From a checkpoint of a small image captioner.
Model: 32-pixel images, encoder norm layernorm, encoder activation relu, encoder depths [3, 6, 3], decoder width 256, decoder layers 12, decoder norm rmsnorm, decoder activation star_relu.
Training: 5500 steps, batches of 64.
Data: trained on photos with spoken descriptions (Open Images, Localized Narratives), 203450 training examples, 1.7 epochs.
Rows from block 7 of the image encoder of a small image captioner, named by matrix and row number. Rows with one number belong to one neuron. Each number is 500 + 25 x the weight over its row's rms, rounded and kept within 0 to 999. All counts start at 0. Numbers have three digits each.
After each neuron's rows are labels from the 100 images, of 14976, where the neuron reaches its highest value: "strongest on" is what is common among them. Only what is clearly more common there than usual is listed. The data: photos with spoken descriptions (Open Images, Localized Narratives).
# fc1: MLP up (encoder.blocks.7.mlp.fc1.weight, 512x128), inputs 0-127
# fc2: MLP down (encoder.blocks.7.mlp.fc2.weight, 128x512, transposed), outputs 0-127

fc1.117:500489477506519464501509476524520520487535473497486522503496469520499486472483514550529487482468513510525535516509453525496493502459539477490544539493539525557536468481503463486490549537507497492510547517490495525432571449473507483485511562479491457469480514495474513505502483493491488480502488521488489495469502513520482525494486492478515513494496496455486510547484474523492484535491
fc2.117:429514445498525499481468537452511483499523484526455490529490470536502536500505485536516479508501514525507491511504504435488494507484466505501504485501506422481485496509552541497491507457493497521515497497490520529503508507522478489514513518516542531517518484516444504511487506517462534541486466542531493491517511545447512534553506514514486509497490510504492485512500510463502463529496
strongest on: text has "holding"

fc1.70:506524517510508451521499512510476486482538439518520531531477504489524534514532495516498525496445507503499472523483495467501484537491478492540522476486520554479450521456488513495455498541533532434496523495499463503474492489509480510499493519533501481516491512531496510547536520501494502481494486513475455469516479457441510514496475516506525518477532437520494502510522531493485536509501
fc2.70:502500520510501505485472480482513489524516492496546471493521517487490484512518522514523455484481485501516509522548465481540501457487512560468489506518514501500497484477536515524490496513483448508501509536523489462546514478482522475494456472494500479515512539492502474504492498532500490548483504533550506525505496506525478486524563481499459446504474565500532482478536470488492507576486
strongest on: text has "plants"

fc1.208:513475517480504473490469504538489515462533529516493496476515510466475545538490482508499451510477482471509508553517503480545508502516451505461497487508473510499475460510524468506528480493524524479547482520512495469478486519490487546533516486501459501497517501482530516533490570548494496493494523549543531438517438504511507503473475486511496526470491504507487511448488505490491528500500
fc2.208:441481487474523493483507502523488481448515489518503509495469515489525529506467501479527486504492474513533462500467506533523493497478477526558488464472460547516445480510477524526521501512517474500514483472533486470481499486516494475451502517498486538487507498477465500469509529517499511478513476507482519509466501498483535529490598483509541508466499456484486496516542493492505468531461
strongest on: text has "trees"; text has "sky"

fc1.337:538472511512500505497500471492481470477511491486512506531455447487496516458531478498529529541482492492502547504586534509478522487506498482528511489498499505502457491500522532524484497487497462508502458463526527535520469459499496512508482477497513496462507465466510547533571484465492489526512491503464517501514528446486480544439500499516477517532501511512505500471466500522503505503503
fc2.337:507541507487519492498521522562502510456476452502503524500501501524515470520506507501518511521499541521465523468508497530508518512507497521528461549506504509544541472549534492494473523495503487475499474508494523489477484536492479452508476480459483536510504561501512447497487472508514514505509516477466459529491455558523495505449528490530479493507523483489535486554532509500502540488501
strongest on: text has "trees"; text has "sky"; text has "grass"

fc1.67:505465545536518528522523495477478450483454505502529465503502495514506532512489480517438477550464540488557532504478504555487536488494563439483527463505527494492491513550519480502490489505509439502537522501493528496508494477483504492513511498503530507488500485490514477489465487477488483535500538490508499506498475483474482492485531461515493525509505500470500513455509470531473521484464
fc2.67:468462460500473466551502521535514514496529479464489507492472467478508496515538492474511486519521478489501510538469506475508526515501503474514474504489466457494548482494518546501540487502478509496502464550515457513515475531479481445490536529493480482465525481487508501532516521474536481501469494491490479494485436449551466515476538476493502473490475489488520487539483517496519535465489
strongest on: text has "plants"

fc1.220:521511515483485497500495516526525531474503516496487476489493474550454462484482487450535532496529494524476524474478498482531454455491498570492462480523489514510521535520519475497530469484502552514498489493496493493481540537497496498480539501478508527474531501509496503546494455505517500483468504532502482482498513505506490537524494480509565436510499518466536482482543501483454481463487
fc2.220:505519492541500477494531542465460515517496505515501529527481504496525522526462495460490519471483480477508478515452526505479518510501470526462471507445543480504520534448502492487505491475523534499494517490518508527463525493471539499484489492519496519481504522505472512509506490475518478493477566480490493533500488450454530496536477530485496548502496471525508514456506529479585524495501
strongest on: text has "trees"; text has "grass"; text has "people"; text has "ground"

fc1.471:520461502483490507475472499509522523485479545519487525526465509521530484484503542511511491531512497509501462501486483478493547507510533521517510486518476503445467479511462473468473465522492506485470503540515527540484510502479475520527509515499505502495517527566499485472496514503462479443499469511481518440553450478497500484486511495505505514438517502506515498527524545498562511461529
fc2.471:520492490515604510527512525470480534461556516483518496516476523484475512525498508524525511480483533492521513470523493499471475476488534519537506462497514476479522478522534459505492466516505536466546508558495485509474525521491512493498485484492493497520508505488486509500544493534484515503509509530553505466498495471535518558475492521485481472494496520499518440497517532517518529472499
strongest on: text has "standing"; text has "grass"

fc1.161:451522576543466512509529520481490507465490459519523500505476461459506505542461498484478483517483509484478490485465548516521518473504512454507538506472559498524481508504515460472499554552481511547500489498500493475462507502478493483482509495531503507502527516462486541492478469518502532442490522463497516517477480509506535487485532526484510482506499503514496495485481499484460504538521
fc2.161:477474486498554479479511530488505513507516533487485497551458508533546512478502523510475488468513522495514479469502485528507470537507513483554454481499486531485501515462488491511509520498524458443515502484516464499465502490486555483509489508526493542498499522506505502505478553488467484519449517480477486507490545446526516488446523499540484535500494529448486477513535494466471495489488
strongest on: text has "grass"; text has "sky"; text has "trees"; text has "ground"

fc1.170:497548495523487482454491486531499477488537493490467511507511495515466514504462500495522545513485487495478503479526509495480495544516497460554512517497448536515457512498510495519507464501549487544485475498541497468521470517488527500475496509518508490524491551528530510507479529503487509528475483463486489537477513491509496513540493493473492566472455452513489472466530492460523509471440
fc2.170:497560485541526523527530499464515556501532497508531527512564536527500527497487484496546503523496504482481512508483542550514494531527477501510485474497490513537478530501510486488455487523459479494522517550497463497482501500488513469527518504485522492505496491550481511501508508491515549531493448482499503480531455510476509556538519466526501499519508515492503490452522504519529538509462
strongest on: text has "standing"

fc1.246:481522512548486492514506555498505488473500526457524438474500515509456520529462498502530457496495474519508474471474478493492454480488451497429512503513496518525532505500484506498515538502530516519464511524488469492474469487525518431503506489509538504513466494512540530535478550467474504524489532492534507513536495456491515512470500498531518482499508522489515499485517464546499520513515
fc2.246:524481510493475523493490523521489519485538462515506458493477478509510483494496536517503492483523534475496528520513520504495491486517488482489511482504520544539509496508546541475481518505479507500480489511506521544508510455541505507491505462506513511529483492518546452542490462485488530535550505511534539544518470529524557536513491522494478478494498515520529573492494469565487533524536
strongest on: text has "building"

fc1.399:491496489487526483542526469549500516488495533524525477514494495497508529503473492502550484503495509504466513477522481467474530449498477496500468510500548519501450525508479486522484524516513541466490476540541487450467498559514564471543473483500523512514499461493465479531481469505488500494481503517496553483523507438538510541471499480495519493486490494515456519514521498494482488525477
fc2.399:522504485515515472474499497474489483439514500520506491520508506512495542513494518483507488485550469474477489499506498494502485508492498469527481522484538515501500519483482514492450507464504467517470489494475489478512541494475459476514506509514534518535509521499438477484466567532572517453494461471451473521499537504534495492514509487536484541508525473550523492516519482543545520494484
strongest on: text has "sky"; text has "trees"; text has "grass"; text has "plants"

fc1.452:505488516514506492472534458466484462485539518496503534499509494506512482462482492476496455493523488547523550479489507526462575538530546479477492491557499499490451542501508524492480530519500491517524468442480477494514545452478501518506457472531454492534460500522467504506493508481500465487479518502516524488487502535493499503496512515508479511531527506514514488499473466508472519531478
fc2.452:513456518485477538567468547484487503447501479480487485514481505463488545493553523511469482547542511517513468505520488532495471542494540554520514497518513507537500503490528487500474474483498497521506470516498502530513517522479459534521529519505501480460502463488517498501535511523490548479493533503529497464470461451521501478523478545491500538504496505501496527524496526467491506516480
strongest on: text has "holding"

fc1.338:478450522523509544496504482451493497451492489511533508544479502490484497494490558504532485466527498527471513489481506510496502497520531541514500498524507512489464539485481540492496528536522476511537487506474510495468497496481553503521487511473468471479519448470534469492512464486497505487527468519500498455494466514465516513550472532466491469520488476468472508538518543524555477493501
fc2.338:557511452496483519463494461496491481487496528518488493510492518495532512499466461522487527495490484501520479518507521513491492497499515487469514522504522503506469552501497457505481476510505514526529426510520483554479468431458491510499537508517488529504505479498502492494495528476574520506506459487472500535503478491513507456487534478480520479490524539475554505488497535507529559503525
strongest on: text has "plants"; text has "grass"

fc1.365:498528491472491509499514467468480489463488507489467486473485474511485555489532489469494470524481507512524518509467467466542473468499487502490512516524511512498515485556507482500519481501533443496497504553520472551468500501498520512500466532528524461496516506528478508512487512525499485516491491519499467525482514517520541503529509465511500529548513468501551547534440469444476454507512
fc2.365:499530508477504485482532492529526482468496533470508466509478522561524511528515489498480492502518507528530472545507499506526450519568474424471513462491493514533493455516481542521530502511498535516528507499513524492545522518501515518486509472496502491511473506493567497513516523517515489471506533525455479539529490515487482482456502483487507520556513524485502517513508522483498530515540
strongest on: text has "plants"

fc1.387:489485548468503510490491500535480541455492517465514503504448478492478507473556475460526532495496468510522504487526532475483464486509508502541493473489459518503517464522501502497509539464511520524519483508526452537495490515536505455512547503492548467480532517485464553462475463495519483546500474492491481500534502489523482483519483497521444540535488511500495520516507487469505482505478
fc2.387:475495499443549481497521506524540462527449514505515502538518524514509518523502513513514532520485428544540495529499501483505518488500464502480513492488493502515525486483516520449549486518475520489493501498501500538459492508478489505495442495467502508511496478511519471492498476493566446493472516522482484512512489463480507494544507465534502544554529517499504557490533506505511475499506
strongest on: text has "plants"; text has "grass"

fc1.102:526477512489516486488532530528512522464492497485525509484450470521503449475533525526496503478519544538518480476503487522499492540496476507444482502487446507479526461531485496541492486519508525522524570499526525489486507484515517538489512527514418490511515499484497472557488500510509501479478528491507507547491518481496506507482462506472480517509524490477514513475482482485423482496508
fc2.102:547520511483506522500498518488509520526453508543543465504513502557516541481489500525513481558498479505523498506527477569511457456488486496519490467503538508492502491503518482489491535511524515541513490520509499496495544477546479511463506519510524548533510526528516504513475499462524492472487544510498501482460474475501505500445456510538507531485492511518513541523524509460502494452509
strongest on: text has "plants"

fc1.239:562513509479492509500520476485489472484529485479488488500488481450495496495511514503504481503528492451483538488506432508494506549562507497533503517483519538522500502512526494524523514450461469534548520552523474502467542505468462510481513457533533505496510484504489471536466465471492457508530502522526507524490489475476493522526479520459503495512475526545518485533503473485487512493497
fc2.239:492498443459468470479465502489506490500518516511467486542484497440484501504555474481479540496482485479512491473503506525446553484517515477517491495525528526535512527550479470514477507451516525479484517492508505516535550481506514520500530485496479503517497523498485534536519524496516541457513467542459461474502488487514543485498499540526508477504531516540503522465472505521485482481484
strongest on: text has "standing"; text has "people"; text has "holding"; text has "man"

fc1.395:467478493549454536488509477559533514484531489485543497526491486516490534468499508517461460508552495509504520508505475469463520498512515522472544499527531493507481534472506504488495522552498462446531516502483536509463527532512496474495486489507478487482498523510475494518489544511484550447515465488473501539534481481484510503499500463462508537494489450473486487513537479502499476490487
fc2.395:526466522472453506473492438481496529486500521511511464498489518507481540513491488510490535504552526487525464459538496458481524497483491509490490524548512513502486527505513514478473469470528516516452479483448455521464561525557467516471478523516495509471474527498489515532488474477484496506537530501485539553464500516510465526483531498469513511514509478506494499485479523489496486489515
strongest on: text has "standing"; text has "people"; text has "holding"

fc1.129:471509494521523466498545447527493523482474558484498467492501488501484475481522470461460454508536525502503510472532466520527517558476533522479427474478504502476505513507475524490527499495516516503481492485526515532467497493540500487477510499522511533506517503543492507482541481491549473504472469485476481491498481515528537520513526500539512477531536461509503518483509471516491475505558
fc2.129:492524559502524490517541493485488482480478477465493565516479498495487550549548478517500544479476485472461510498496512524479479528516518500500516466528554457523497484469514510471486470453451504525506510486529459494535505517459491536484504503488538505490476494492449477503508519464507485514522510484505503479495501523515512494528472462484486507463503438501481475477462529502495477528517
strongest on: text has "holding"

fc1.19:460472511487508500530521506474478514502499474509486483479449466500487547493529508491480520519469527536473504468474519547508465492497485500472482494518476559480452505518472561487500455528457544483500501481518521447517490515520494541484518516501504491459491496512484545529465511468492496528513506477542511518512463524464498479539484522509500501552495480510542529479527501526498481518535
fc2.19:538488517521525539468490513537479512444510505506514527488507474511522502463528499474502517507520514536451509544464520448515490492514518512511472546501461484498515507488514470498495493584472535499465541476487529541514490520521480507544476470497491507531494543476504487513525539547505535491472520527462493499487510516500525480479518471526524528505503479495504541500535503512469499544496
strongest on: text has "grass"; text has "plants"

fc1.202:489492542496480467504523516479492501479514531532514505518485515498517505491460480451500467500478471459497470507477473507507509510519532499476422479470521508524521468469511498532516477505492532543471468514445512507463515504500476526529537549499448527519479474516527521491485510498507510517494529501498474555529490539510483494466502483465532476473479500504478538535465513558512519511531
fc2.202:484469487487491500539489539470506471491498470470524483435503548496498498515494480481485478498536468480487527465526486549536491545526557498454499478502539494513509514523460497502540519492487544497482486483520466516482484519460500514511498499527487526485485511489567490566507505513491490489487458489459530502522484517524526529526504494514516468531504509512499517555530544482480521496494
strongest on: text has "sky"; text has "trees"; text has "buildings"