config.toml
tokenizer = "word"
fusion = "cross_attention"
decoder_inner_norm = false
decoder_tie_embeddings = true
epochs = 1.7
Rows from block 5 of the text decoder of a small image captioner, named by matrix and row number. Rows with one number belong to one neuron. Each number is 128 + 32 x the weight over its row's rms, rounded and kept within 0 to 255. All counts start at 0. Numbers have three digits each.
After each neuron's rows are labels from the 100 texts, of 14976, where the neuron reaches its highest value: "tokens" is the input token at the peak. Only what is clearly more common there than usual is listed. The data: photos with spoken descriptions (Open Images, Localized Narratives). In brackets: how many of the 100, against the usual share in percent.
# fc1: MLP up (decoder.blocks.5.mlp.fc1.weight, 1024x256), inputs 86-128
# fc2: MLP down (decoder.blocks.5.mlp.fc2.weight, 256x1024, transposed), outputs 86-128

fc1.753:173137061069125125115141099137125211084162122088098113108079105125141163161130162145161164122122176150131106188110106131080144106
fc2.753:166105159155087076135131131183118163098128096148138104102071153136131112147103081171121166127114190148131088140157119141117057095
tokens: "in" (100 vs 5)

fc1.359:156085061130132126104121222131133090135066194208106058136080120169146092103162125112122158146134117090098063128105118160131138109
fc2.359:173100156091094097142091149131122173119160135167144119115133165176099085110201162084132188149159085096152161110152128100196120134
tokens: "are" (34 vs 2.1); "see" (31 vs 3.5); "is" (19 vs 3.6); "singing" (14 vs 0)

fc1.519:104070173097076163142159148108128120094078123098197121108108145143074108107120065166159102101084091163099093083089107066121161114
fc2.519:115050106143114096152100099152154082125097112142152094156149142143107093171082146126215125125121151194152103168163115129141192159
tokens: "image" (11 vs 2.4)

fc1.731:144098128161130124120158113148106140169138135092111169100147111192112223095141142111136156090099156111170160160101189160206114191
fc2.731:132083112101101108202155127149131143125176072159137122127122122117112102145076094076131139093099154092146132071106146186103063182
tokens: "are" (51 vs 2.1); "of" (39 vs 1.8)

fc1.586:064180100089147109160172061192147152104101195142106120167162146186137133075135182095105161164153104189103127163083093124169107138
fc2.586:112103093144068113101134150131123119102128080116124154163128102140125163116158204129109123120120148155150130125154079041103155211
tokens: "in" (60 vs 5); "at" (34 vs 0.6)

fc1.33:149152135137126133173171188153201136049078166130110194146108156133154134107077151146204142127178153147148150142168120130133123143
fc2.33:139144149107145105113117129142134178154083129123115129125139187078130073094122094070148154141142120118116113160148104214094109090
tokens: "there" (31 vs 3.6); "is" (24 vs 3.6); "shirt" (16 vs 0.1); "are" (8 vs 2.1)

fc1.91:161076142124106114129177081138066153090094073169085071110092165132126099096080104137147180207132114088148120100124243090122131178
fc2.91:120155149101142125087141167193144133163135081106103121134185188132138115127120091168088122110127113098081086116112049135154144117
tokens: "of" (45 vs 1.8); "behind" (29 vs 0.2); "beside" (14 vs 0.1)

fc1.477:106104129064087151086129154041132081122083088158163083087136091161147140125124125151156104173139137148143134144088145126133182124
fc2.477:083172151107121157113216178117122130103139102151217092112110110158127108125107116147114128140109071173093112151135121119129153114
tokens: "," (99 vs 3.8)

fc1.196:122144134128068147122163142107096144158156116155124135101097078110126198104129087074043108130128154078168201093104120104103118130
fc2.196:133093095092025139123137112098163151098154108170050101157109078143111161126115147078070106106135075130166182168175111118135104125
tokens: "are" (76 vs 2.1); "i" (24 vs 1.2)

fc1.11:122120124081170148147149099138121112077128101131106079083160163124136191077120141122141164150132091149064084117116182130109100198
fc2.11:141137112088144092096161135107166121142149129125179105161197097195106129124122121168112184146137114103152152125108122037133117139
tokens: "in" (97 vs 5)

fc1.79:115125121101146120123130163175100107151134138134155134138085135077109170083162131145145113133108163171087176153109072119128113118
fc2.79:134132138183147143144143139092132100131127185092132129139178160166126145117076182128123150119104069111109120108159101166140090074
tokens: "and" (52 vs 3.9); "see" (47 vs 3.5)

fc1.504:138186134133146151141171108120126042133074158105133140153112110089107109081104112152107086131138171092112082222151151114084151150
fc2.504:192132142083083181117172084112082141160112110112097147131147215089131087120105183120159139155124151135105159119119133127114141075
tokens: "there" (100 vs 3.6)

fc1.78:162119129135125126108180143057176119143093132151107123100104152107119165097216142145155140150186132154125121139136087131167123134
fc2.78:108072169133076093136128173125099083126114098136172103085175138143131113140153066099124124162192102137107156097134101136194133079
tokens: "are" (98 vs 2.1)

fc1.598:178116120118103157136137127156112122123175089138089081099104113125109108126101182128188103150092129091066166132160113189110122131
fc2.598:155079133134148157175171070159193130154121116144130081125090146118162100120144168203149141114114091191152153112120160189092101090
tokens: "of" (45 vs 1.8); "on" (14 vs 2.4)

fc1.361:088144118087073169127100163095130158132180132111149136077085121140163204111085159132125116112112124036164129210149118087145086181
fc2.361:099099157161091164114176163124141153120135079159122111135103142157167181097148115133073129104135174066132136102197128103136142073
tokens: "i" (100 vs 1.2)

fc1.752:119133114134086148143099133093099148066036122098150129161131125123110112131148168118143097120135108143090147136103242140177122122
fc2.752:207125127176121102086165148108120167115125129130137129110083137086144145076116130153147186104028101123123177146109117099190129148
tokens: "," (90 vs 3.8); "also" (8 vs 0.2)

fc1.4:115062114125100122101068111070147117098203119111119172125106208145193129107105132121097146077148131077198131136167072139145113166
fc2.4:132168118083127142056128164133142152126196088160124135101147193142157150168162097100052140136151118096172110141154102132079180137
tokens: "i" (100 vs 1.2)

fc1.400:153117107131146109101132132138115129193112127122123116133175145099142170186174166143098099163125137075124144112125095119161121129
fc2.400:126126141074063116110122171043104046136084090128059148082138162161136114107148152070155129147105107162135169175172089063119125089
tokens: "are" (100 vs 2.1)

fc1.454:188163090133143104139125134146127116135149157104135104189068163116111094101125127192114163082123059111139164118115138165121163147
fc2.454:161044120125118144197116195142143184112145193073214114161104104195092100192122160173121127126103163174134125177113161104068109118
tokens: "other" (39 vs 0.1); "and" (32 vs 3.9); "few" (29 vs 0.6)

fc1.314:163146114174158157103153158162146165126181126158143117178093171055162118147139148089114126117110176119065076112146154123146126145
fc2.314:152188161155124160171107079175126146121105134130093135132071135072134190136146168122101119090119076102112135112181124184103071126
tokens: "is" (34 vs 3.6); "near" (7 vs 0.1)

fc1.146:154149133127160126140181146162149115167096170148117147113111159123178127130188149135103109200094101055148121182131125149094134137
fc2.146:167145152108167175124140178165175145102189087118107144153150168117133181074142144112124121126118149102159141099060202095082115101
tokens: "," (50 vs 3.8); "can" (35 vs 3.4); "." (15 vs 5.2)

fc1.32:139173128133131090138115163172200101126167126123158120083102150115153140098184151126136075208151069097108104121131137096139177162
fc2.32:120141154147103158087130157109116121150107121077120116151063136122095158146160138129084119150063147119071145125127136161092118114
tokens: "and" (88 vs 3.9)

fc1.293:205105131132085102130150153110132145102101199050139197068175153128058108121199136134112149154135122148130118131157097128132122143
fc2.293:088036176101168087097192140129083109119086135114112182222140125110152129129109128135154077152161139124183191067144087072160119150
tokens: "other" (33 vs 0.1); "these" (23 vs 0.1); "few" (13 vs 0.6); "are" (13 vs 2.1)

fc1.341:188106123159104151119132154157041140191140213091101146101138154169146143093149107130133095193096132068110149117125166133131079085
fc2.341:128139113113132098161109147132113194135118155180150100131153172095154120146099130071098131157069107118095123109162193119163152101
tokens: "of" (62 vs 1.8); "can" (36 vs 3.4)

fc1.690:167225136112179078158110080128184106118101119154168145138118143061119119138123180117104093132163093120063080128155112141143112152
fc2.690:167166134092100143125123141133139098141182117093129138089150141072145071085114081153186120142123111122171069193119103141117125136
tokens: "there" (100 vs 3.6)

fc1.60:163144153115117155128106047089158133125154124116122056131083147171180090112158108112065122136136112072189097156085112135143163115
fc2.60:102128100150151094093128135136157116122126071149084133065106178187188123088070134128087127110134132116164110108123152156070124117
tokens: "i" (100 vs 1.2)

fc1.10:132139123137157198164138107095177101130135111148184111145134097102104106122090165131078103162159139116110085182188143075109165148
fc2.10:160181119172098205146100134104118129208100176109078127106166139102162087160108186086135147147103152174169157181067088132119136144
tokens: "there" (100 vs 3.6)

fc1.205:210107108160076121118148084087133127107104104082100111131159097141186140179134137164114150144096167085081120179150124163141184092
fc2.205:169111096109098183158133171167155145124139106064155080122107164087116105151119125145132155126137124124112072117122146143142128053
tokens: "is" (89 vs 3.6); "image" (7 vs 2.4)

fc1.346:142154168119134137127148107089131115175171149129164130136141118133164131106108115086115164081134147067163124183158138096133042140
fc2.346:097123161083104187151157165159156140126115117145146113144121112195153156063129063152153113088142199165142116087115135113143123161
tokens: "i" (33 vs 1.2); "a" (26 vs 4.7); "few" (15 vs 0.6); "people" (10 vs 0.7)

fc1.685:086127120122117142133093120117126142125158125122126126071207091156095082106119128142140136196099116058108171162099176095125159185
fc2.685:097149134124072094122146127136097147138116168169114142149124165092208105163126160134159155126115111151107134094125144100165192107
tokens: "over" (39 vs 0.1); "might" (27 vs 0); "to" (24 vs 0.3); "on" (10 vs 2.4)

fc1.263:094202106120103101105093127142100162123155173193137067166129139135141116115027123145175114119110107150138123144116149155149170169
fc2.263:184088126086102116103147144118086121149121113110135126079134135088078093148104074107116113110145114153171132090153197074104138093
tokens: "of" (72 vs 1.8); "see" (28 vs 3.5)

fc1.422:104175120110159148173131089091120154108103190107061136136100117156141132163106171125156168188144070093143135113164167151144127137
fc2.422:125121118111123096160116147091166175139137062128103156134128143127072080099071147148121098163153147135141161066217161157151118183
tokens: "behind" (34 vs 0.2); "beside" (19 vs 0.1); "front" (9 vs 0.4); "bottom" (9 vs 0.3)

fc1.608:098131130121186121110129111084112138059081114115105148130179142171147138191148124120135145159102140142132123174109079183087097108
fc2.608:158204088140180137128105105083116176139102118087132090140144164130177106135077120069130113150132157137075151086154198150162168104
tokens: "over" (37 vs 0.1); "is" (33 vs 3.6); "near" (8 vs 0.1)

fc1.212:203129080093120163098157128154089157130093190112084068172135115162142173120187197090146113179152122127135141130130097149152135124
fc2.212:142208122183154180146138097138196154161044122114127157101082165119118190147130163151112138152121134137132139063151152137119193183
tokens: "over" (68 vs 0.1); "side" (24 vs 0.5)

fc1.262:116050130108161156147122151109157125142189054153183117156136133100117178143130154131106118136141132130096147099176177100102151150
fc2.262:143165108184093140072098126134110070194192150124175145096169080154134084095120106176215108164164160151098149107142098149141143060
tokens: "other" (40 vs 0.1); "hand" (20 vs 0.1)

fc1.155:169182074111139206106143102163084113155109118162149113144161100181164119145143184159138133172125138108105164121127116106183168146
fc2.155:184102185114104145144076096171092127131130145098085149176146134121115109119113124133172178092154154060061105064132115178089122122
tokens: "there" (69 vs 3.6); "a" (14 vs 4.7); "one" (13 vs 0.2)

fc1.389:096083161152119219098168133120086130099138192096080181128139112160117103129126208115186137123108138097164187092113161168109118131
fc2.389:097108169135084113117117151142130102143164131131147132066127105063108085091159152066137180072147134180141116106111166157158060123
tokens: "over" (43 vs 0.1); "on" (35 vs 2.4); "objects" (18 vs 0.2)

fc1.221:125139136107123140187183154127079185058103167131095073116124180134034088142114097152109122140058167098133106148157127140153150128
fc2.221:141085189149125169186178130073154100156106143138101138087126134201135149129148193134106176128110160166080156138139152082194087095
tokens: "image" (93 vs 2.4); "also" (7 vs 0.2)

fc1.113:110140158083157085175099111083151104101186168182161145137157147132179110125098153092171088144158124126154092105125130102119102127
fc2.113:167118144124170123108132186120090096096150151171153163192191088123160133084122148175128161157147117087118092104078185112132134147
tokens: "i" (68 vs 1.2); "image" (20 vs 2.4); "picture" (12 vs 1.1)

fc1.281:139166130145139112097117122147106138143169128118091127103118144112157120133137076143078200086150082146159100136157150131125161112
fc2.281:072132111079075107102149124164129086113118132090086164145143182079136173114113156106152151117147054090111134148160180182105097142
tokens: "small" (32 vs 0); "color" (11 vs 0.5)

fc1.624:149085155157139127109177100127133170072127104113126175168098160183147128141082122139133147054084196159134108073128149170101125152
fc2.624:087187088143085149085062153158118126089114135116122119139128171109085099179167121147104146105107112131138154097151101086086164120
tokens: "," (56 vs 3.8); "and" (28 vs 3.9); "in" (15 vs 5)

fc1.83:110110101103135169091104134117170173105148114102118112090170109131093106117171171123154100138176165101167189172122142096087156186
fc2.83:134089104145124073165133156101184127155151172157141099137080091124167109091144202055119106135133073071097160112194124068149123104
tokens: "in" (58 vs 5); "there" (34 vs 3.6)

fc1.517:174197093159124103162113088131115123115126112157162119106168118208121171138134118166072109125188131126203135073068177109173100133
fc2.517:085145162145094139151121113152180044107107124077089106146146131159156157078159150204090120113115130119066100127112086125138113191
tokens: "image" (100 vs 2.4)

fc1.470:183138127130197101101140123146173127168163107095150148139150130117112162200094156109137092153151205110166117135072163136130120145
fc2.470:140153086096184115092203171129125128175143120090152125148115089166107129147151142089118155117148130120144077150138127113132126122
tokens: "is" (94 vs 3.6)

fc1.679:151137091111119177073157133157112152116133150185075107085166096134194099108160140127131089140103136160103130182103081116057120170
fc2.679:154055100143120114094177127174159091172114099129118130139058133111193131145101132094113126110143156134145121095178085110136068138
tokens: "in" (100 vs 5)

fc1.130:118112102086106183149146179137061117162114131153098144221140129143158106121129174098127166176131174084192172102145132155128105176
fc2.130:170134133089095182128151142124155098144147100152128133121141074084140101122104149102079085134161163137147131178138151131175127092
tokens: "small" (39 vs 0); "big" (14 vs 0); "clear" (10 vs 0)

fc1.656:073154115070120124162104093122127148121092171136126155141157085110103108125107140145134169133123171108086156163150094141101106131
fc2.656:174120125109134165082146108184107096133084088071140132120165074125118087132147172131127124122106178061071130137142141148098127156
tokens: "there" (100 vs 3.6)